config.yaml
encoder_arch: "mlp_mixer"
image_size: 48
bottleneck: "kl"
downsampling_factor: 4
encoder_mlp_ratio: 4
encoder_patch_size: [4, 4]
decoder_upsampling: "nearest_conv"
kl_weight: 0.1
init: "kaiming_normal"
residual_init: "none"
muon_scale: "match_rms_adamw"
steps: 6300
weight_decay: 0.1
Rows from block 6 of the encoder of a small image VAE, named by matrix and row number. Rows with one number belong to one neuron. Each number is 500 + 40 x the weight over its row's rms, rounded and kept within 0 to 999. All counts start at 0. Numbers have three digits each.
After each neuron's rows are labels from the 100 images, of 14976, where the neuron reaches its highest value: "top examples" is what is common among them. Only what is clearly more common there than usual is listed. The data: photos of plants, animals and fungi (iNaturalist).
# fc1: MLP up (encoder.blocks.6.mlp.fc1.weight, 512x128), inputs 0-127
# fc2: MLP down (encoder.blocks.6.mlp.fc2.weight, 128x512, transposed), outputs 0-127

fc1.251:487552488520403504554500542521536522489489472460486515450533517439532532444438512496568470469553545540501546538527483535496512441547452521479465512600458492524541494518511495480502510475451523507491537449558495493481528575412511444563565497452513481452465538440501536484578451559519513565508494495566478477522434512579484461465483481535484553566489547486464510597430470466525555459499
fc2.251:473547503570515505597496494432521505464452579521446480465519456438577443478531477472559515477520497457436545568435533499457425398507540469512548512539481431454535531488507559521501531528483462544507559473430565523486472479471515491461456566510494516486502506503493562491446501503482513478525561483480432522488485543502564525487517460530508468549501511500508394416520526563464454503490
top examples: class Aves

fc1.115:506404530484548463494491524563537533509487487517433523504561502479492409424521481476528504538535498479505551547495500516502493513496480420492472577525530471503527460585398505544461508509488507477496478491471582544538467512501462429542477505512441402493492537532531455467469586539591529536477453557473496501458399514574483467466491537506482488505502518519491498455512539478448486591546
fc2.115:427441523504444530498530514472501503444455484514537471501472491490452515537515502504526497460489466529508481492477510555442453485580479533456538523562472541548442531345549465446486474539382543533452484490499536514467501519540463520514568471483520550589548482424509499498531452461530472490557485498478536419512517515532515540617472491508538452517532488536514455454533500512517567509486
top examples: class Aves

fc1.289:543445525480513530502527492536498559490538505546526466451460507547492487561518474503559449482411458535489477490486436515512482544472445483462543542572490493512446494472478482528492540434537471522437512521494430529545422473527526512504453490537597462505531506506454517493580472478421435566489541535457512544445475475546460538481465398482515510577501496505513475599514467486510403530443
fc2.289:473459537549559552451455528492534504555461486539496531464512524553451470495486495503536476542479497584440477455497498533504476494483513516456460558450520556499509493480485469455488486475463451575466455488537521469552560438577432515512490375514510463517524593477506427472531452525500504543522462558437459528461469505527430558481472539496641482529516492539512514463472491541449490527512
top examples: order Passeriformes

fc1.112:477461479493457526501502492526541523503492422522505524568524473547509520566469502509558517481514548504463422500520542419474455444461500550514487480542436546560483504507495520532472502554476466494432504522449496542556444491497508478564484537485466473458425517492498533457518483454574546459536520543555486523502469482546435473443613566493585516543512631496450481540501547504501573461500
fc2.112:521471612521475464531481451518521519483479456514409441425557541506405555506460514520585536503458437451488489500514573501454529507546534484489562505479505524532526523564490483464496572538488553510481527535423523516575517529488492487577536514530528509539532488491483464522493468476539486500492374475519525479502525541504525490497529432476481446549512410480471405533453466522484448513515
top examples: phylum Arthropoda; class Insecta

fc1.492:541536467527447524618470508479447478489480559492471592466525496490510481476490519495535554559545464555491489545483532488553558492481416506541488479510482458528450496410504544464427486500522471501438512473472494546527422517491453445468535531445536438508514436477513449474487424516578503519491557522501446476537453462512512586516479508467530512463485492497495541582435406567515520516498
fc2.492:446499581543540486415440559527467458516535577465477497438489468469531481434477448517473545501461503447498543483519535542489497510524516454419482520447515562525532448579470564523518438503523444493528472524516578438539480450533496520479401497563449526439504542551501500463466511569514467494504478536560551564492476492515483556508518509488597521563521487459509450485511531496494435544494
top examples: order Passeriformes

fc1.313:498551508506508467498470554558510503494580463476569499548455443497523497519511530529476506543529558496567460567469492480564509516486498508448484511432467449526542540445512528493483469473493462540461535551475528443521392496430468466480478393508532501483498532440491541508459430518440459448487455506628588508466532467421455456464523483533533522474551543504510555511470497474533528464496
fc2.313:453501574508430470476463520491558485526458450546526464413494447461408514481493476528537498501484556511475505475496473528438418438556512486468466546507564495564523506499443488465496536505514551506430496477526488560473569442497480506515530492418537504497557414542495512517528494575575484482485455509460492445440513514477552453496558507528609483528534464570465510492540497511518495584524
top examples: phylum Chordata; class Aves; order Passeriformes

fc1.246:509579433582549497613449522478451513489464533508522533526492510503525442495557506440481497597491492534490487488414456438458561503504513544513462463498522482513507516447501534492452513500499478515497490500483450506531457447493459498377556444482464504467579437481542499507458435527577520518566563449481516470545478523489514561529523490388505510518488521471520511509488512456547517550451
fc2.246:481482494535561505477415532563394456493544580470542457460507434489483437488469486465434544528426485492505507524494540484508491486570499450467514486492583520525520432456503550495466402493536500510505393557471531530511539430539476539427477484521536485478501471500463505436497508587522512443544499548471494537498422476511498552530502525486530526523538454549564532508460520506540478559527
top examples: class Aves

fc1.157:552526495531572493537516469461499463456487494470501487394578456506462487471581443486592475501521519525484552505592565479501558551518472512472499527537536416595507503506541530464470512540517448492527485485545448550454590480567461496527483551509484465488523519458521468551445521467449500498537517442425530516486530493490439507486459503622553475464546494508500471510447494455502496505517
fc2.157:502422492571494502413520558519513511501533475501512490508478506506379467543477436492576539500519495526483485577424469463423473430496495520510554564511479507414504479531465509437495506568514477463454454511493440505507440565484494504529489496538492490435530520467454478425520538491515582478476471555512500499498508538563498521482460544469601484548502486538522514402559541521435474501502
top examples: order Coleoptera

fc1.334:439511457495519513486475517515578542553580506455503514476454556469497458485488444521457423585419542473577457473586547494505498562499582578515495550511486502480464518491473484426451495547429456543532508529538483522495493553483507473416474551506506479513549472475476521512504478476487518511511377476496498517525474468472486508493564451483551511511496606485485447493483546443566463485520
fc2.334:445462471555515502494453576500509552519434487461473527476510534509331476512479542509500498488540521471485501511469475524415520452552482551556446564519494520507526527465501522533513458497531485485424523496455497492464555499503514547496498480524512485494460478500490499420503525500591551436477454541542530533514489509429417564525539508424633465551469493563518505529468485531479508486491
top examples: phylum Chordata; class Aves; order Passeriformes

fc1.486:532484540543536411487531470468491445527622474499470487565437526572500570508556524487459533465520529437525503536521458479493559513483489513587520513463550507431553523549537557545510522471546593486493459476513459517512482496509530449553501487492498476478560500521515466463435521511474530474486494560475458471469466550495481451529447442467480503450494437443479573403542516459437528470533
fc2.486:502475461467485500448508565559541529532494517508549588440516470481514504421494507533361547518542494527497478532479445512516439534456506495451456507497584516434457498498475478504490512455512507518534497437587465496476487482437539446425526500523463464509476487555495520537523588567598472483520477523523522521451535447498493508475556502560549533418505480532488511466586495558464493522476
top examples: order Passeriformes

fc1.410:507620447519450572506468501460460501465491511472522511499387503482487484506585558440508493508553503522536526492409490493492498478483509505478535460547546466452493515518499499507477504563458549459497472494396516534484522508480511489497549479442475508482469477474545471481451435528536516503525439450471542495454500553508559530556466550543515591510556478442524553569531496473418553578444
fc2.410:485479549505552477515454531568437459566508487514577390535595503567455522457472518499546508528405497469419496523502566512515491537620455469503548531467481478551540433499468553454478476464473525543470460526449519507499458506556488567505519494497532488474551487497442489494481486519523550465488475461478528501478520519573490482495534557463548447545443467527466464541456499430487442503481
top examples: class Aves

fc1.268:498515516520549536409481507444445499566481535510491450434408490522545510544471528432434495465522502459555549528479478501495515510495454531555471493516500477493552526529491480500424506553510473491480447482464455483431517544565543535447432435540444513514517515513559443472477506546447507480526545477504603481480563555525554532513460489453497415492460552503556468410474554542466456499531
fc2.268:485442429528566524438506477493533494464541453483550507564509548488520554540495487496509464507447468517477511478603549533555601561508509469473558544460450531434488533484508519524562488506451445480499495512560484492556522528492462541550488473422491475484517499452486457550473505467489537506493493467524463489414516418547401516431468570514545534537467479567499485487453556529513533423482
top examples: phylum Tracheophyta; kingdom Plantae

fc1.30:450527435485534506517513562494477463488472540559520469476487432518511516470527456509506503469453451464479521452506489548490467514466493438456446553447539455462450411493537485493507561565506531460485491538490405561569477528510387537533428489510518436508535521514482554478493431449466509509502501469459486429526500570503501493438557516475553435432484556530487513518451458424571453519490
fc2.30:473526517496496579539410449492442501488440534492496529403461560449476516499472571547526533498495459470520504475466562541542573489503490439484495528525458559515519469461549425551516497503495537521466469465526560453423568489520514466490483466480509517476484592358537411529567475534529458510489514496540477487576490495540486526527527489508460500514528444469459456527520494576500502524499
top examples: order Passeriformes

fc1.482:488561434477483511478467490489530598505547428448501551500480519444585559537494520400559478510587511552469548481506476491560520484548524406498524480404499479456493482508499478488566450521440536430500500472491448470553516528516461513534504493481516429456558521509556543485464466531524552489483472548521544503546522475534508461444572469531448483534504501491413513474448521461498562516515
fc2.482:463468519545544517565463479414494556477497544547425462489524521522606504472426483575518539474467476511502499501450433465572533489539501479401543517487489488496517474552543566461487537486419491530486516515430588442543480506515493457479470421512456482441475495488476474496498489560494462531541474430553507505512468514505553593504511446522514513573495508436508421452505486501480472536517
top examples: order Lepidoptera

fc1.461:545563438493528593515456438512512474456559601521466491512494470507559521540508547519453552514505467567465462417488463477556566487442488471455499514540476480461538507546509565522477544510478482494411465450442424508516437453476472486525517447482464467490517563494554480507485523535529477550500445507517516526537465459473495494448508481516509438479568525451477445576451543440521496578549
fc2.461:457483575488498481595472482545536527486494476485471538534480515549454487383500494528469530553535457481477459492487496507518464495493554523480542442490518436433555542472470445504411517486578494461476519500484506549459490513505482477535497559477490490498493588572511565586490501485490528559456522447443530526546532543510529412495439531493457427555488482424482437540495462552539447466478
top examples: class Insecta; phylum Arthropoda

fc1.340:528488552562537503457511593489448484572565481457492460578462483510526511553492519521457508477541538483468493555495503515524476568503509476531532428490567470517550534562460514525521554512423571485544487488527493514574493480515495513504531508522437454465560577571504487454438536534484533426493520527491509508447431537572466482468440510520482447409483499485418465498474504474409458521508
fc2.340:508469438444457533431532544484536562430460463456564596484518539466531527427431502520425518501493489555557423521505505489622482507464477519409494562510494585485409466496494488490499475497458446507476514482583504503519573509461494494497545500508512430531486457485479476515553497462519489544481471488514478540471502433524418538525497523529522526417498513511508467468540512539487504437501
top examples: order Passeriformes

fc1.120:508513516490541472464516480419500390495558459590530475503488485608572558489546499493461492480537513469476474533516408514417400435478484477567492490504479513476585499535541530556517515500484485462500505489464441494510460489484433469519497507482506525573572489541538532481496518518526535470482500484531503485512523503492524518540535473426502519419537575518497607460499557517554563502484
fc2.120:573481540509552524470468436486497463532441539512473511464519464465486537529466450498406479523529472449484538454554477487487472562488519473456431485576506462454511459561536513497465522450502516547401485427567558514482467457497536449584503501526478487463479509588523502579566495502575487517523415443483519579516500511527517483426473506535509499552507519506530477505516531489515475510608
top examples: phylum Arthropoda

fc1.3:508533571534478503530432566503414435542516492494543473449483406525495516482510449495455536488578440550543446492492485461522525539448523503485567423552513537470464543495483510481465450540483483484544460543506459469440481501528481450488500520499537480484556515489467440556520524458485466538538528541465517589449591472501525454490455477464517523470467552445559499559516415580486522551455
fc2.3:491502625552533539434492502430491543483488509536508473462507491454474499496501462525507463485399562570515509481519506557493487488507526544548486549481471514556467560409458469501450489505584504492448475469481473541524538483492473519581547490488506529461598510473442487525455572493521492547522511483453494459485445535522455507555479487498578470634440469472495577489476493503483526485475
top examples: order Passeriformes

fc1.121:472439530503486535500505564499536528462496468556509465537500486518434567487429484512496407485540456516487562566525439496579538489492499477460561526499452440421548473457518493476564536490582494476554533543561558488454423512493524565596414518538501503521503543492500479499523531502508485443485584481468502529501553491481489456481450485505543475503537503478523474511372517504535455501550
fc2.121:424437552443546470483525500469503450539475482500492458483474542444498492506493454502504509424428524481505532511554510512486546526551518569434511535416565572553555590538493546550516490456401509485429497513495515526546509533496477492570554444536531504511518504422466448494477459502489487484523422476596509466427534469547489547457492476469532482513521454500490494548433461475449531467514
top examples: order Lepidoptera